Rows from block 11, named by matrix and row number. Rows with one number belong to one channel. Each number is 128 + 24 x the weight over the matrix's rms, rounded and kept within 0 to 255. All counts start at 0. Numbers have three digits each.
# convs0: first 3x3 conv (model.blocks.11.convs.0.weight, 96x96x3x3, standardized in use), inputs 7-13, a 3x3 kernel for each
# convs1: second 3x3 conv (model.blocks.11.convs.1.weight, 96x96x3x3, standardized in use, transposed), outputs 7-13, a 3x3 kernel for each
convs0.0:128128128128104128128128128128128099128128082128102128128101044128128098128128091128128189128128196128147191094128128128128128163171149128128128128096096128128128128071093128128128108118128
convs0.1:128128128182128128128128128192174128128128106128128105128079128128128103128128100128128128162162128128128072128128128128128181128128199128128128128161128165165128128128128128128128128128128
convs0.2:128128075128128128128128190160128128183128128128128099128128128128128128128128074128128128191128128128163128128128128128128128128128128128119128128216189128128171128128128128128153128128128
convs0.3:128128128128128128142156094128128064185128128152139128070080079128128128119128177128128128128128086128128128099128149128128168128128128128070128128111128165128128159182128128157128128128128
convs0.4:128151147128128128128128128128128128128128128128128128128128074115128128146158186128128128128128128128128067176128128166128155168128128203165169210149128188128128183128172169128128128128128
convs0.5:128128128156128128128183128128128148128128128128128117069097110102128128089119128128128128191128128128210128199171178128128128208128128178128128128128128128128128176128128163128128159128128
convs0.6:128128128128128128128128161128171128128128128175128098128128128128073128128074128168128128128128128128128128128128128128128083075088055128128128128160188128128128128128128128128128122128188
convs0.7:194128162128128172185128228128117128183128128128128168174185170081081091128128128128128093128128066128154128128128128128128128128128128128128128128128128128119128128128164128188181128128128
convs0.8:128128074128128128128128166128116128128128128128128128176115128191080105174128128128128128128128128058128128128128128076086091128107128128128128128128128128128128057106080128101128160085098
convs0.9:128128128158128128128146128147153128128128106128128128128128128128128128128128128128128128128097174128128128128128118128128128128120128128128128128128128113128128128128129128128064107128128
convs0.10:128170128128128156128075128128128181086128128076099128128128154099128128088128128128128128079128128128128213102128128128080128128073087128128128128128128128128128090128128128128128128128128
convs0.11:128128128081128128128128128128128153128128183127128128128082128128128128128128160128128128057128128188216204089128128128170128128128128128128128128128182128128128128128128094128128128128128
convs0.12:128128128128128128128128128128167128128145128081128128128128109092128128087128128128128128128205195186197128100128050128128128163128147090128128110128128128128128128128128128128128128174175
convs0.13:094128045128128128128128128149128102147128128128128128128128087128128089094128105128128165190128164175174178128128158128128128128128128128128153128128128128128128168128128128128128160128128
convs0.14:128073128128116128159128128128128128128128128128128091116128128128100128180086083128128063128128128188128128128128072064128128065128128128128141128128102164128109128128191128128180128128128
convs0.15:100138128097128128128128172171128128128128128128128128128089114100128128128128128075104128103128128128128128151173187112128128128128128128128097128117078128128128128128128128128128128128167
convs0.16:085128128102128128128128128128128128094112128128128128128128128128128128128128156149128101128128128175128128128128128128128063128128060128106128128110128128128128128128110128128099128128093
convs0.17:128147128128128128128128128128128111128128128152166152128089055128128128128128128128081128128128128128154152074128128107104088128108054128138090128157128128128128128128128128201172128196158
convs0.18:128128108157128094155128128128128128128128093173155128128128101128128128128128063128128128128128128128128128099071128128128128128178128128128128080128128100101083093128107106128128088128080
convs0.19:128128128128053128128083086087088128128128128128107092100109082128128128128128128128128128128128157128178128128078128128128156128128159186128128128128128128128128166128128172128128128128128
convs0.20:128128128128128128128128128128128128128128128102128128128128128128121128128128128128128128128128158075128128078128090128128128189128128176128128128128128149128128154128128157128128128128128
convs0.21:174128128093128128128128128128128128128128082128128095128071166150128176150128200128128156128128128128128128068128085094128099128128128170128128128128128128128128128155152159128128128128128
convs0.22:090134172128128174101128128128151128101128128103128128128128128128106128128128128168128181128128128075128128128128153128128128128128128180128197128128128130128120128128128128128128128128128
convs0.23:089066128128092151128128168128175128128128128128128128128128128128090128102128128194128128128128128128128115068128128128128128128118128128156146089128128128181141128128128128128137179205202
convs0.24:178076128156128128155185128128128146169128146161128128095128091113128128092181128128128128128104128128128128128128128141128128128065104128128128128110128128128165128128128157128128185128172
convs0.25:176128074128128119128128104128128128128100128080128092097100112128128128128128128109128188128128128128085128087101128128128128069128128128128163128128128128191128161128128155128128128128128
convs0.26:128128128128128128128128128128128107128128128128128175128108079128128128128109128128128128128128128128091159093082080128128066128128097128128128128128105128076128128128128156128128172128128
convs0.27:089128128128052128128128128128128128124128176128128128152128128128128128128128095128166128128178128128128128128128128128128041199128128128154128128128087128128128128128194128128128128128128
convs0.28:128162128128128128128128128128128128128128128128113128043128128089128128103128128151128128147128128128109128128079128128081128075128128128128128128128128128128104166128099163128051128090082
convs0.29:063098128045128128128062011128128128204128128128128128171128128157128128128128128120128128128128128164128197128128109128128128128161162193128154178139128180128128191166159177148128128128128
convs0.30:128066095119128100128128104128128128128128156128181128171128098128128128145087128113176128128187077177178101128128128095128128128172128165154128164128128172139125128128166096128128128128128
convs0.31:128128128128128153128155175089100102128128128128128128128128170128154128128128077128128175102128128128128128128128128128128128128128128105111128128150128128128128128128128128128128128128128
convs0.32:128128128128128128234141128128128128128128128128128128128136117128128100074128098128128128128154149156128176128184128097128128095128089128128186128128128128170128060101128128098128128128175
convs0.33:057128128128128128128128128158128128178128128128161128128128128164128128180128128128086089188170128164203128128128128094128128128128128128128080128133051170128043128169148128128128173177128
convs0.34:128128128119128165128128128091105128128128128128128128128102115128128128157128128128097128128128128159186128093096128128128128128150128128128128128128192172186128102084128215188227205128166
convs0.35:104121128128128128128152128128128128152157128165128128128128128101128128088091079128128128128128128186128128128128062128101074128128128064128128109128128128128128157168128128178143128128128
convs0.36:128128156128175172128128227128207128128188128166170145093128128150128128128164128128128178128128148128128173128128128128128128175112128128128128128128167209203180128128128128128128128128150
convs0.37:090093128090128128128128128128128128169128128128128128128128128128044128174128128128128128128128128175128128085128169128077128128128157128128128128128175189168160128128128128128182128128128
convs0.38:128128128128128151128128128128128162077128128128128128128128128095100128128128128164128128188169128195150128178173145128113128128128106128128128128128185128209222128128163128128164128128128
convs0.39:128091128168142128143128128176128128128128128128128128086128097128128128128128077106128128128128169128145137128116128128128128030094128069128066128128128128128128128128128128128128128128128
convs0.40:173128128128110119128128128128128128173128128128128128128128128158128128194156128151128097167128128184190171128128128128128128128128128086128128174128128191128128128128128128128128173128128
convs0.41:073128128080128128128128099128128128128128128099128128128170128128128128128128115128128091128128128128199128128128128128128128128128128130128128142128128128128097102097128128128128128128128
convs0.42:128128139128128128128154183128152128128093191080095128128128128128128128107128128128128128128072128060128128128128128128128128089128128128108128128128102128128128192128182128128128128128128
convs0.43:198128128128128128128128128128128128128128148128128128076093128128128128128128128034128086128128128128128158169128128184128099160128078166231255128128128128128128128115128128097128128128073
convs0.44:079128128128128115128080102128128128128128128128128128192128128128128128177128128128160128128160128128128128081128128128128128128128066188128128229192128246214169128128128128128128156128146
convs0.45:128128212128128192189145128128193212128128128101128128088128128106128128111128128128128128128128128128128128128128128128128128079128128128183163187153157172157128128128128174179128149195128
convs0.46:128128128128128128094089128128157144128128145117128128128128128128128171128128128181128079128097128128128128107080128128128103128128128187157128207128128212151157128128128128128128128128128
convs0.47:128128128128128128128128066128128128128128128128128128102109128108174164049128128128128128161128128163128078128128128128128128128128128165128128151128128156128128177158073128157128128128179
convs0.48:128158202180176174128128128128128128128128102128128128088128128128128116182128128058128089128128128128128088128128093128128062128128099128128128128128128128128128128128128128128128128128128
convs0.49:152128128128128128089128128161128128070128128071128128077128128128128128149162128161128128128128128187128128220128128149128150128128128128128128128103128143128142128206128128128128093128128
convs0.50:128128111155128128179175099156128128159128128164128128128128128153128100128128110128128183128159128175128128128128103128128079036084074128128128128128128128128128181128128128128166128128170
convs0.51:128128091128128128166100086128128128128128128128128097128128075067128128080065128084170227128116128128128128097128128128103128128128128128128128128128128128128128128128128128128128128128128
convs0.52:128128128128128128128128128128128128128128128128128128128128128128128128128128128128128128128150128153178128155128128143128128153143128168128099128128067128072100128128156128128128153128128
convs0.53:128128128170101102159128128102128128128114094128107102128159128160106087128128070128128128128128128099128128128128128128128128128128128128128128128128128128195162115128107128128103128095128
convs0.54:128162128094128128101106092128128128128128146096128128156128128128128128128128128161160148165180148128128128128128128087076128128115128128128128128128128128154175087097066118101082128088092
convs0.55:128098128166128128182128128128172128128180162128128128066061128128128128128128175128128171164162158128128128164175128128128101073171128128128128128128185128159192142128138128128155128128128
convs0.56:128128114128128116128128128128128128128128128107097128092128128128128071070128087094128128128093077128128098128128128101128153109128128160199168174160128128128128066128128128128099128128105
convs0.57:146128128128128066128128128128128092128128128128128128198128102172128107128128128156190128128183128069144152128128128128128108194128128168160146128128128128128128128128166174128128128128128
convs0.58:128128128103128128089128128103128128073111128089085128128128128128128128128128128128128176128128160128128128128111128128091101128128128128146128128086128078066084128128128128128128128128128
convs0.59:172128128183128104128128067085128128128128171163128128128128128128128159057096128128128128178128128128128128128128128052128128089128128128128128128160157083128162128128128178153174158158170
convs0.60:128128128128128128128128111128128105128128128128128128128166146117128115128128082142128061146128086128128076060128128054086128128128128135159128178155128167128128128128128128128128128128128
convs0.61:128155184128128128128128128128128128181185128128110128076128128128128128116128186128128128109111128128128128128128128117128128128167128128128128128128095128128128128128128128171128128128128
convs0.62:078128128128128128151128029128128080128128128128128128155128128128128090128128128128128179128128128152128128128128128128073128128128128137128128128097128183128128163128084128128128158128128
convs0.63:128128097128091128128081159128128128128128128177160162128128013128128128067128163128128128128128128128128177093093128072128128128128128140128128166128128128128128128128128128128128045068128
convs0.64:128089128128128062213128128128128128137092103128128113091128128081071069091088128021128128128128128128128128128128102128128128146128128128128178128128128128128128128128128111128128107128128
convs0.65:128128128128128128073128128128128128128128128128128128128128128157162128128175128128128099128128128032153164128128128068128128128128179128128104128128128176177128128128128128074128128128128
convs0.66:128128128102078128079076119128076093128128128128090128128128128128128110128128174168162143128138139177128128128128128089128128084081070128168189128150128181168128128128128128128128128085128
convs0.67:128128128183164128128128069128128128128151128128128169128128128150128174154144128128128128128155128138128128128128115210128128199128128128128128128128175156174162128128159128128128128128108
convs0.68:128128064214128128157128128128128128166128128128128128128128102128077078128128110128128128095128083128171128128086128057093075128128076128163186128128168128191196128128087128128128128128103
convs0.69:161128068128128053168128082128128128128098062128128103128128094128128128128128128149128128128128128128128128128128141128090128159128128128128128128089128128128156155128128128128128128128128
convs0.70:128128128128084128096128128151128128128128128128128070128128128128099128128128128128128097180128104128128128081075128114128128128128128148173168128128147075128128161083128128111117128128128
convs0.71:128128128128077128104083060128128153076128128128128128090102128128128128128128128128128128128128128128163128128099070128128128128128185100128128128128128128128128154177154128128128015083095
convs0.72:189128200139128179128128186111128128083128128128128128071128128095128128128128128128128175128099163162178166170166193128128128128128128128128128178193128128128097128128128128155128128166094
convs0.73:128128177128128128128150162128128151089098128128128102128091112128095128128128128128128128100128128128128101104128128128128128128128128128128096128082128128086128176128128169128087189159128
convs0.74:198128051128128059128108128128128128128109094128128128128128109128128128128128146128128128128128128171128128128088128128128128128128155128128086199164128188128128128128128128128128150128128
convs0.75:128128053128128092128128090128128103171128128158128128128128067128128128128128067128128128128154128128128128128128114128128128128149128128077128128128128128128128128128128148128128128128128
convs0.76:128128128160128128128084128128170128128128128128128128128128168099128128109128159128128128128128128128128128128158174083128128128128128128128128128128128128128128162128100202128097192128128
convs0.77:136128128147128128135128128128128128128128128158128128128128128080077064128128128128128128128158165128128176128079090128128128128128128128128080128169151205128128212151128128128128128128128
convs0.78:128128128187128128203180128128128128128128128094128128115113104128087076128128116062041128049053055084072076128128128180128128160128128146128159128128128128128109173128128128128128111128128
convs0.79:128076086102128085118128128128128128128128128128128128128128108128105090128128128159128146163160157134145150128128128128128128128099128128128166128128128128128167128128128171128109175161128
convs0.80:128128128128079128128128128128128128128099128128149128128082034128096128079090077128128128147169128166198128128128128091094128128128104128088056149117128128128128128128128128128169128128185
convs0.81:128128058128128084128128128128128128128128103128128081171128128128128128128128082128128128168160128128128128128128090128128128155128128128128128145155128128177128128128128128128128128101107
convs0.82:128128128128128055128082086128128083141128128128128128045128128094128128128128128128128151128151128128128128128128128174148128186128128128128128128159128180128024086114128058128128128128128
convs0.83:128177128128128128172127175128128128128128128128128172113153128073128101088128128128063077128128157128151154128128064128099039128086075167179172169128128128128172128128128128128068128128128
convs0.84:128128128128128128168191128109128128107128128128128111128128128128085128150128095128180199128128193074128185184128083157128103128128128151128128128170128170178160128104125128128088128128128
convs0.85:073087058077080128128079128128128196128128128128088128128128128128082128128062128128171128164167128174164077128128128128128128141153128108128128128128128115128128128161162117128128128128128
convs0.86:128128128128128146128149165128128128128128128128128128128081073128128128128128058128128128128128128128128152128128128145128128173174128128128128128128128128128128128128128085088160040128128
convs0.87:128128128128089099128128128128159162086128128062045128128144128128128128128128096128128128128128128084128083128128128128128165128128143207206161169128128128128128088128128128128128161155083
convs0.88:128128128159128128197184128128128128128128128081074128128172128128128128060121128128128128128128128128164128128081080128085128128055128128128128128128128128128128128128128114128128128090071
convs0.89:191128195118128128076100128128128176081128128128128128128128193128128128167128167080128128128128096128070089128128093128128128128128128128128128128154128128128128128064141128128128128158128
convs0.90:086073128109128128128128141128128128128128154110128128051070128128109128128128066128128128128128171128188189097111077128128128128111181128128128128128128128128088158166180128087128128067087
convs0.91:128158184128112128128128128128128128128128074128077061077128128071128156075128200128076128128128128128128128098128128128128105128128128095128128128128128128128128128128128128128128192128128
convs0.92:189128183128128128128128128128128128128128175128128128128128128070128128079128086128128128128128128128128128128128086128101058128103102128128128155159128128128128128107128102128128128183128
convs0.93:128054128128128128128128128128114128085128128097128128168128128128128128128128128128128128128128128206128128183128107165128070128091087128128128128128128128128128110093106128128107128128128
convs0.94:128167128128156168128128128128128128128169145128163160163128093128128128096128128128128128128159128128128128128128128128128079128128090128128062147128128149128128128128128128128128128128128
convs0.95:081128128128128128128128128101157128128151128128128128097128128128085100128128128198128128195128150128128128128094128128128128128128128128128128128128128156169157061128128128128128128128128
convs1.0:092100099128128128128128128128128098128128153128128128128128128128128128128128128067087093060128128092128115165159155164128152167161162128101100093093079093097099112108110108128128098092128
convs1.1:128128128128128128128128080054064128128107128128128128128128128128128128106128128179190157128128128128128128084128078128128128128179128128128128128128128128092108128128128094128128128128128
convs1.2:128128218128128128143128128128128128128181144128199128128128156128128128161128128164128128157147128128128175128128128128128204128128128128128128164128128181161160128128128128128149128160128
convs1.3:128101128128179128128175128092128128128128128128128128128128153164128128128128128128058128106068128169100128131128128128128128128128128128128128128078120157128128128128128128128128188128082
convs1.4:128128128128128128172188128128128128146128128128128177128128156171128128128128128128128128128128128142173164128128166128128128128128128128175177128128128128128128128156128128128128128128128
convs1.5:128128128128087068128128092128128128128128128128128077128128073128128128172128128104128128128128128128128128081071128128059128064061078168169183128128128128128128072128128128128128105128120
convs1.6:128141128128128128128128128128156128128170128104128128141178171128188128128199128128128128128128128156145148128128193128128128128128128128128128128128128128128128128128128128128128128128128
convs1.7:128128165128128128166128128128128128153128128073128128128128128095128095128128065128128176128128084052078128128128128128161128128128128108128128128128128128128128159197176128128128087128128
convs1.8:189128107196128128186128128128128128128128128128128128166128128230128167215128128128128128128128128128128178128128128128121156158128152128128128128128092128128128128182176152128128167095108
convs1.9:105128128128097128128077128128128086174128128149128128128128128128128128128128128128128128147128128128128128128128128079128128128095076128168177128128163128128128099079128128128128128128169
convs1.10:128128128128075128128090128128086102128128128128128128128128128128116128128128128128128128128101159128128143108128091128128128128128128103108128161128128128128116128128128128128128128128077
convs1.11:128128143128128128194128128128128128154128128128128128087128128128128128128128128128128143128188168128128168128128128128128128128128128128128128128128128128128128128128128149128168170128155
convs1.12:128099128128128128128128128128093107128128128075067128067128128128128128147128128128076128128128128128128076095128128128161191128167128128128128128128128128128128203174166214173176189128128
convs1.13:128128128128128128128128090128128128108128128125128128128128128206170128188199184128128128128128128128128128128118128128128128128128128128128128128086078128088053128168163128128128128128128
convs1.14:128128128128059128128128084128128155128128128095128128128128100128167128128186128128128128186128128128128095128128105167171128128128128128128102128128128128128128128128062128094076128128128
convs1.15:128128128128128128077084159080084128110105128128128128128096128108128164128128128128128118128128128128100128128128128170171128163160168206180176128158128128156128153128128153128128128098128
convs1.16:128128128128102128104100128128128128128128128128128128128128128128128128083128128128128128128128128128128176111128090128128128128128128128128128128128128128128128128128103128070091128128128
convs1.17:128128128128101128128128128128147128128128128128128064128128191128161195128128128109128128128128128128128157168150128128128128128128128128128128128128154128132167128163197163128128182075128
convs1.18:095128102128157128160150128119128128079128128093128128128128115128152128128128128128155128081128128106104103128128128128128149128128128082070061071078079066086128128128128128128128128128090
convs1.19:128092095128066060128054056128149128128128106128128110128128093128128128128128128128128128165128128170128153128128128128128128128128128157146167128128145138128133148150128172128128128128128
convs1.20:128128128128128128128128128128128081174128128165168128128128156176128128140192128128128128128128128170128128128128128128128184128128128128128128128128128128128128128128128128128128159132128
convs1.21:183128128128128128093128128090128128088147128107152140181128128156172128128128085093073128128128128156128128128097151128088128128128128128081128128128087128128128128128069165152090128128128
convs1.22:128128152128145128128128128128128128128128128146128128160128128128128152128144128157128181196205128171128128128178193191128128174128128128128128128128128159128128168162172128128128128128128
convs1.23:128148128170165128204128128128128103128128128181128128128128128128128128161128128128128128128159128170154128128128128162170128128128128128146153128167180156185202128149128128128128128128094
convs1.24:027088128071128128128128188128082080128090072128128128128168128099128128153128128128128043128128128128148150128128159183186157128171146103128128094096128128128128099128156081128128082128128
convs1.25:128057073128128128128144146128128140128128149073110128128128174128174141128128128128128164128128206128128194128128128128128128076128128128128128128128128128128086128020001128128128101128128
convs1.26:128128075128128128128128093128072128128128128128128107215128151128091128128102128049128055106128128128183161174128105128128098128128118128128128128128128128128106128128128128128084128128069
convs1.27:128128128128128128128128076128128135128091128128128079164145128128146128128105082128128157094074128128128128174180166128128128084080128093128128128128128128128128128128128128168128194128152
convs1.28:128111128119128128094128128082128153128128193112128197128128128128128128128128128128083108128128160128128128118082128128099128128128128128128128128128097128128077098098095128128128128128128
convs1.29:128201228128128128168128128128128128079088128128128128209128128177128128160128128128154176128128128128162175128128128128128128076128128150159128128128128128128128128128128160128128195128128
convs1.30:128128187128128171128128128143128128128128128128128087143128128152128081128128128128128128128128167128128128128128168128154150128157128128128157128151128128128128128128128128128141161128128
convs1.31:128128075128128128128128128128128128128128128071128128128128128128128128151158128128128128167128099128091094076128128128128159128128159076095128086128128128153192128128128104128128088128128
convs1.32:176128128128089070128128074128162171128128128128128128128128128150128128168144128128172162128128128128128128128128082128128066155162128128170195128163196128128184128128128128128128128106128
convs1.33:140128128128128128128161128128128086128158099128128128172128128158128079175209142128128128128128128128128128128128128128128128128128076157168128128128128128128128128128128149174179128128128
convs1.34:053128128128202128128128128111128076128130130128128128128128128128160128128128128073128128128163128149158128128128128128145175155128128128128128128160152209200199128128128128137153128128128
convs1.35:128128128177128163168182164128128093128163146128168128128128128128128128128159128128088096099128110073128044128128128128163128128128128128106089128128128155128128167151128151128128102128128
convs1.36:090091128128128128128128128128128128189128128184128092128128128128128128128128113161128128156128128128128128104166128128128128128128128073128128045070128128128128084128089128128128110128128
convs1.37:128128128155148128188180128128128087161154128149128128128128128128128157128128163128128128128128161128139156116104128128161169128128216128128128128128128128128128197128128170147128194128128
convs1.38:128128128128128128128128128128128128128072084128086065068128128057100128067095128128128128128128128093128128102101128128128163128128168128128128128110128128128128177150128173153128128128128
convs1.39:128128128073084128128086128128128128082128128128085096095128128064083128076053128128128128128128128157088128128128128128128128128128128128128128128128128128128128128114077128128128159128128
convs1.40:128128128128105128128128128091063128086128128077128128080128128128087128147159128128128128128128128128128128128155128128128128128156128128128128128128128103128128144128128136213140050128128
convs1.41:128128170128128128128128128128187154128128128083112128128194128128169128128128178128128128128128128128128128128128128128128128128128110128089075128089089083064070094084128128128128128128128
convs1.42:128128128128128100087090092128128128128128128092128128100128128106128091128128128196128128128128128128128098034053087072128108128128128128107128128128128128128128128128128128128100128128128
convs1.43:094128140100128128099128128128128128128128128183128128062128128075128128128128128169128105192128128192179181069089128069128148128128128065068128074064128079070128128128128128166128128128128
convs1.44:128128173128128128147152151128128109128145128128128128128128128128128088128128055128128128128128128172154128128128152128147128128128128128128128128128155156158190128128128128128128165128128
convs1.45:128128128168135128128128128128128128128158176128163128128128128128128179128070128128128128128128172128128128072128088128128128152160128128090128128128146218213216108128128128128159160128167
convs1.46:186128128128128128128128128128079073091128082181128092128128128128128068128128089151128128128128128128128144128092074128128081128128128185128128176128128151128128128079094128128128128128128
convs1.47:128202128128128128128128169128128128101128128105128128128172187095128128128128128128128077128097128128128128128159128128128128128128073147128128128128093128145128128128062128164091197159128
convs1.48:128128128128179128128162162128142089128167128128162184128151147128142128128165128128128128128128128169174128184128128183128128110128128128128128128128128128128128128128128128132128128128073
convs1.49:163128128091100166128088128170128090201128128128128107128128181128128128128128128128128128146128201128128220128128080172128128173168128175128192128164175128177180128096128153128160128128128
convs1.50:128114128128128128128128128079128086128128077128128128176169152128163128128128074128128128186128128188128128128128128128183128128191128128128128128096128128128128128128128063128105062128070
convs1.51:128128087128128086128128128128088043128128031128128128096128128128095128128128128128128128207162128128128163128128128128128049128128128128098128105105128087105128128128089091077128128128100
convs1.52:128098128128078128128128128164128128147097117061046085128128166128128128128128128128095128128086128128128100076081128073128128078128101128128128128128128105128093128128128128128128128128128
convs1.53:128194128150188197157163128099128128059128176066128143128128204156128128128162128128154155128128128019084083075094128128128128152128128081082120128110116128128128128128128128128128128099101
convs1.54:128128128095128128128128128148128128151128081128128066128128128128128128098128128128103128128102106128128128073096128128128166096128128087094128106128128128128128128174128128128128128128083
convs1.55:128089128128128128128141128050128111097128128128150130128152157128128128128128128086083128161128128159128128128128135128128128083128128071128128128128128137128128128128128128128128128128075
convs1.56:183128128128089128128077128128101128085128128076128128128128128128128128128104084128128128128128128146128128062054128128128128128064128128128134128128128128128128128128128128128106128128097
convs1.57:128196195128128128128128128175093095177075072128064128196128128128128128128151128104121128096104107128128145128128128128183144128179128128156156101128128110128108128128151171157165182128128
convs1.58:128088079128128128128128128128117100128128128128092128128128128128128128128128128128128128128075065128085128075099128128128128128128128128128150128128128128128128101128128107128128128117128
convs1.59:128128128128128172128128128164128128102128128107128128128128098128128086128128128108081068128128128128128128194128128128128128104128092128128128128128128128128154192175128128128128128128128
convs1.60:179128128170128128157128128128128128128136159084128128128128128128168128121128218128128128128128128128159162182083096128128128128128128128077084087076104103081128128128128128097128128073063
convs1.61:128128128128128128128167175090089128128128157128128128128093128128128128128128128128128179128128202128128128106128128170159128170148128128128156128128128151128128049128128094128128128104128
convs1.62:128128128146173165128128128128128128128128161128128128149155176200154182180128165128128147128128128128159128128128128128128128128128128161128128168153128150128128167128154128128128128128128
convs1.63:128094128128099128128128147128128092128163159128128128166128128187128128154128128069072128128155128128145142107128128168201209128090128128128128128128128167155147128128128128128128128128176
convs1.64:128128128128128116128128083128128128128128128128128128128128128128128106159128128156128128128192168128128155128128145128128128128128128128128128128102083128128093210178128128179128128086128
convs1.65:128128128169128128183128128082063128128128128128175128128115128128118159128128111128159128144128128128073128061128128128128093128128058190128165128128128128128128128128128128128113128128128
convs1.66:128128128128128128128128128128154128128128128128128128128128128128128128128128128128128138128128128165148128128100128080128101128128092044059033128073070128102109102128080128128087128128128
convs1.67:128128128128128128128066128128128128128128128168128128128156195128128165128128128128128128167128128179177128128128128128128128128128113035034128128128128128128128128128097082073128052061128
convs1.68:128156128166171174142152170069096128080082128128128128090128128128164128202151143201192163128128128128128128128128104128128128090103128128128128128128128080070128052056067053128128128128128
convs1.69:128128128187153151164128128128128128128144128128128167128128128170156177128162166128161146119128128128128128154128128143128128128128128128128128128128128128128128128134128128128128128128128
convs1.70:128073128035035073081080128128128143084094128128128128128128085128128128128085046128163128128128128128128128128128128175128128128128128172128128128128128128128128083128128053128128128128128
convs1.71:178128128149128128128128128128128157204128128128128100166128128128128186128128128149128128165128128189158128219128128199153128128128128205170169184128128128128128128128128206128174198167139
convs1.72:128192128128187198128182203086128128046103170059089128094167128070128128052128128128128128128128128160128081128158140128144128128128128128128128128128128128128157128128128163178156128170179
convs1.73:128075111078090100128128128128171171128128150080128128128128128128128128106083128128083128128078128128128128061087093088128128128128128212184155183151128196162128128128152128155128128128128
convs1.74:128128128128128128128128195182128087128128128096085128128128128128128128128097128128117084094128128128144170073128048128144128128128075128128077128128099128128128087128128128128099090128128
convs1.75:128128079149128128168128128128128128128128128128128128096128128128128128128128128103128088128128128165128128128104094128128128128175162128128128128128128128128128128157128128160128128145141
convs1.76:128128128160128128128128128128128128128128157128066128121128128114128128128104128128128128128171212128128182086128128128128128128161128128128128128128128128128085128178184100162193128128128
convs1.77:128128128128149144128182178128128128128188178128128154148128128166128128191128128128128128128128128128128128128128128128128128152128128128128128128128128150152163128128128179188128128128038
convs1.78:128128128128128128128128113128107088128128128156128128123115097128128128128128108128128094143128106184128128128128076128128128128179196128128128128128128105128128128128100158128128128128128
convs1.79:128128128128128128085086128128168128128128128128128128128128195128128181128153160128128128128128128128128128105128139128128156128128128140128128128128128128128171128128108154151128128128128
convs1.80:128105065143128072128128128178172128128128071128069019171128128158128079166128094128128098175128128199128104128128128128128198089128128128128128160164153183168128174128119149128128163128128
convs1.81:151128128128128128128049128128181128128174165128128150160182128151157128128128084128128128128128128128128128177128128185128128128168128107098099128128097128128128128128128173128108180160128
convs1.82:128128128128155141128128128128128086202158128128162128128102128128128128128156128128128128076128128034128167128128128142149128176175128105128128096128128128128128128128128128095128128128128
convs1.83:128128128128128128128128128128102128128128128128115093041128128128128128073128128128128128164128142186128141128128128128128128128128128128128057128128080128128080128074128072128128128128128
convs1.84:128181159162182128162128128128128173128128168128128128146157181171128178191128128128128147128128128128128128140156160148153128128128128128128128128128128128128128128128128128128128128128128
convs1.85:128122097128128128128128174172128108128128128110128128128128128128128128128128128128128128109128128128128128128104128128092108128128082128128171128128128096128128128128108128128128128128128
convs1.86:096149128128128128161128110128206128166199158128187128128187128128179128128176096128128111193128128170128128128128128128107128054081099128128128128128128128128171128128128128128128128169174
convs1.87:128166159102128128074110128128128128128099128128128128128128108128128128128128107128128128128128096128128128128128128128128128090128128128064128128128128128128128128128128072128128056049128
convs1.88:128067128128128128128128173128128169128128128128128128128186149128128162097088128077128128107106169128128183128128128128078128163128128128128128128128128128128128128128128128128155159151176
convs1.89:151128096159148128108128163097128101077088128089128128187172128128175128074128128098128128128128128177167198160128164128128128099091128128128128128128128128187128174128128128128099048067128
convs1.90:113128116128128128174128189176128128166156154092128074128099128128128128082102092128128128128171192163128128044093113128128157128128128168160128128128128163172157098100100164128128159168144
convs1.91:128179223076128128076082128128081096128089103095099128128128128087093128109113128128094128128128128090073128128128128128128096128128128128128128128128128128128128128128128101128128094128128
convs1.92:188175155128128128128128128128128128128128128128128128102128128128128128167128128128128128128128128128128128097128128128128128128128128128128128128128128128128128238181128128128128128128128
convs1.93:128128128128128108128128093128128061190128059170137128128128128128128089128128128128128128128128128128128128086103103128128095128128103128128128128128128128128128148128128128128087128128128
convs1.94:128128128128098128088096166083096128128128086128128128128128096128128128128128097128071128163128128208128164128128128171128128128128128128128153128128128128128128128128128128128128084111128
convs1.95:128128094181128128181128128128157081128174069128162128155177128161128128158128091064083075128097128128160128128128128128128128128128128128106109122112128128128166156128111174172128128128128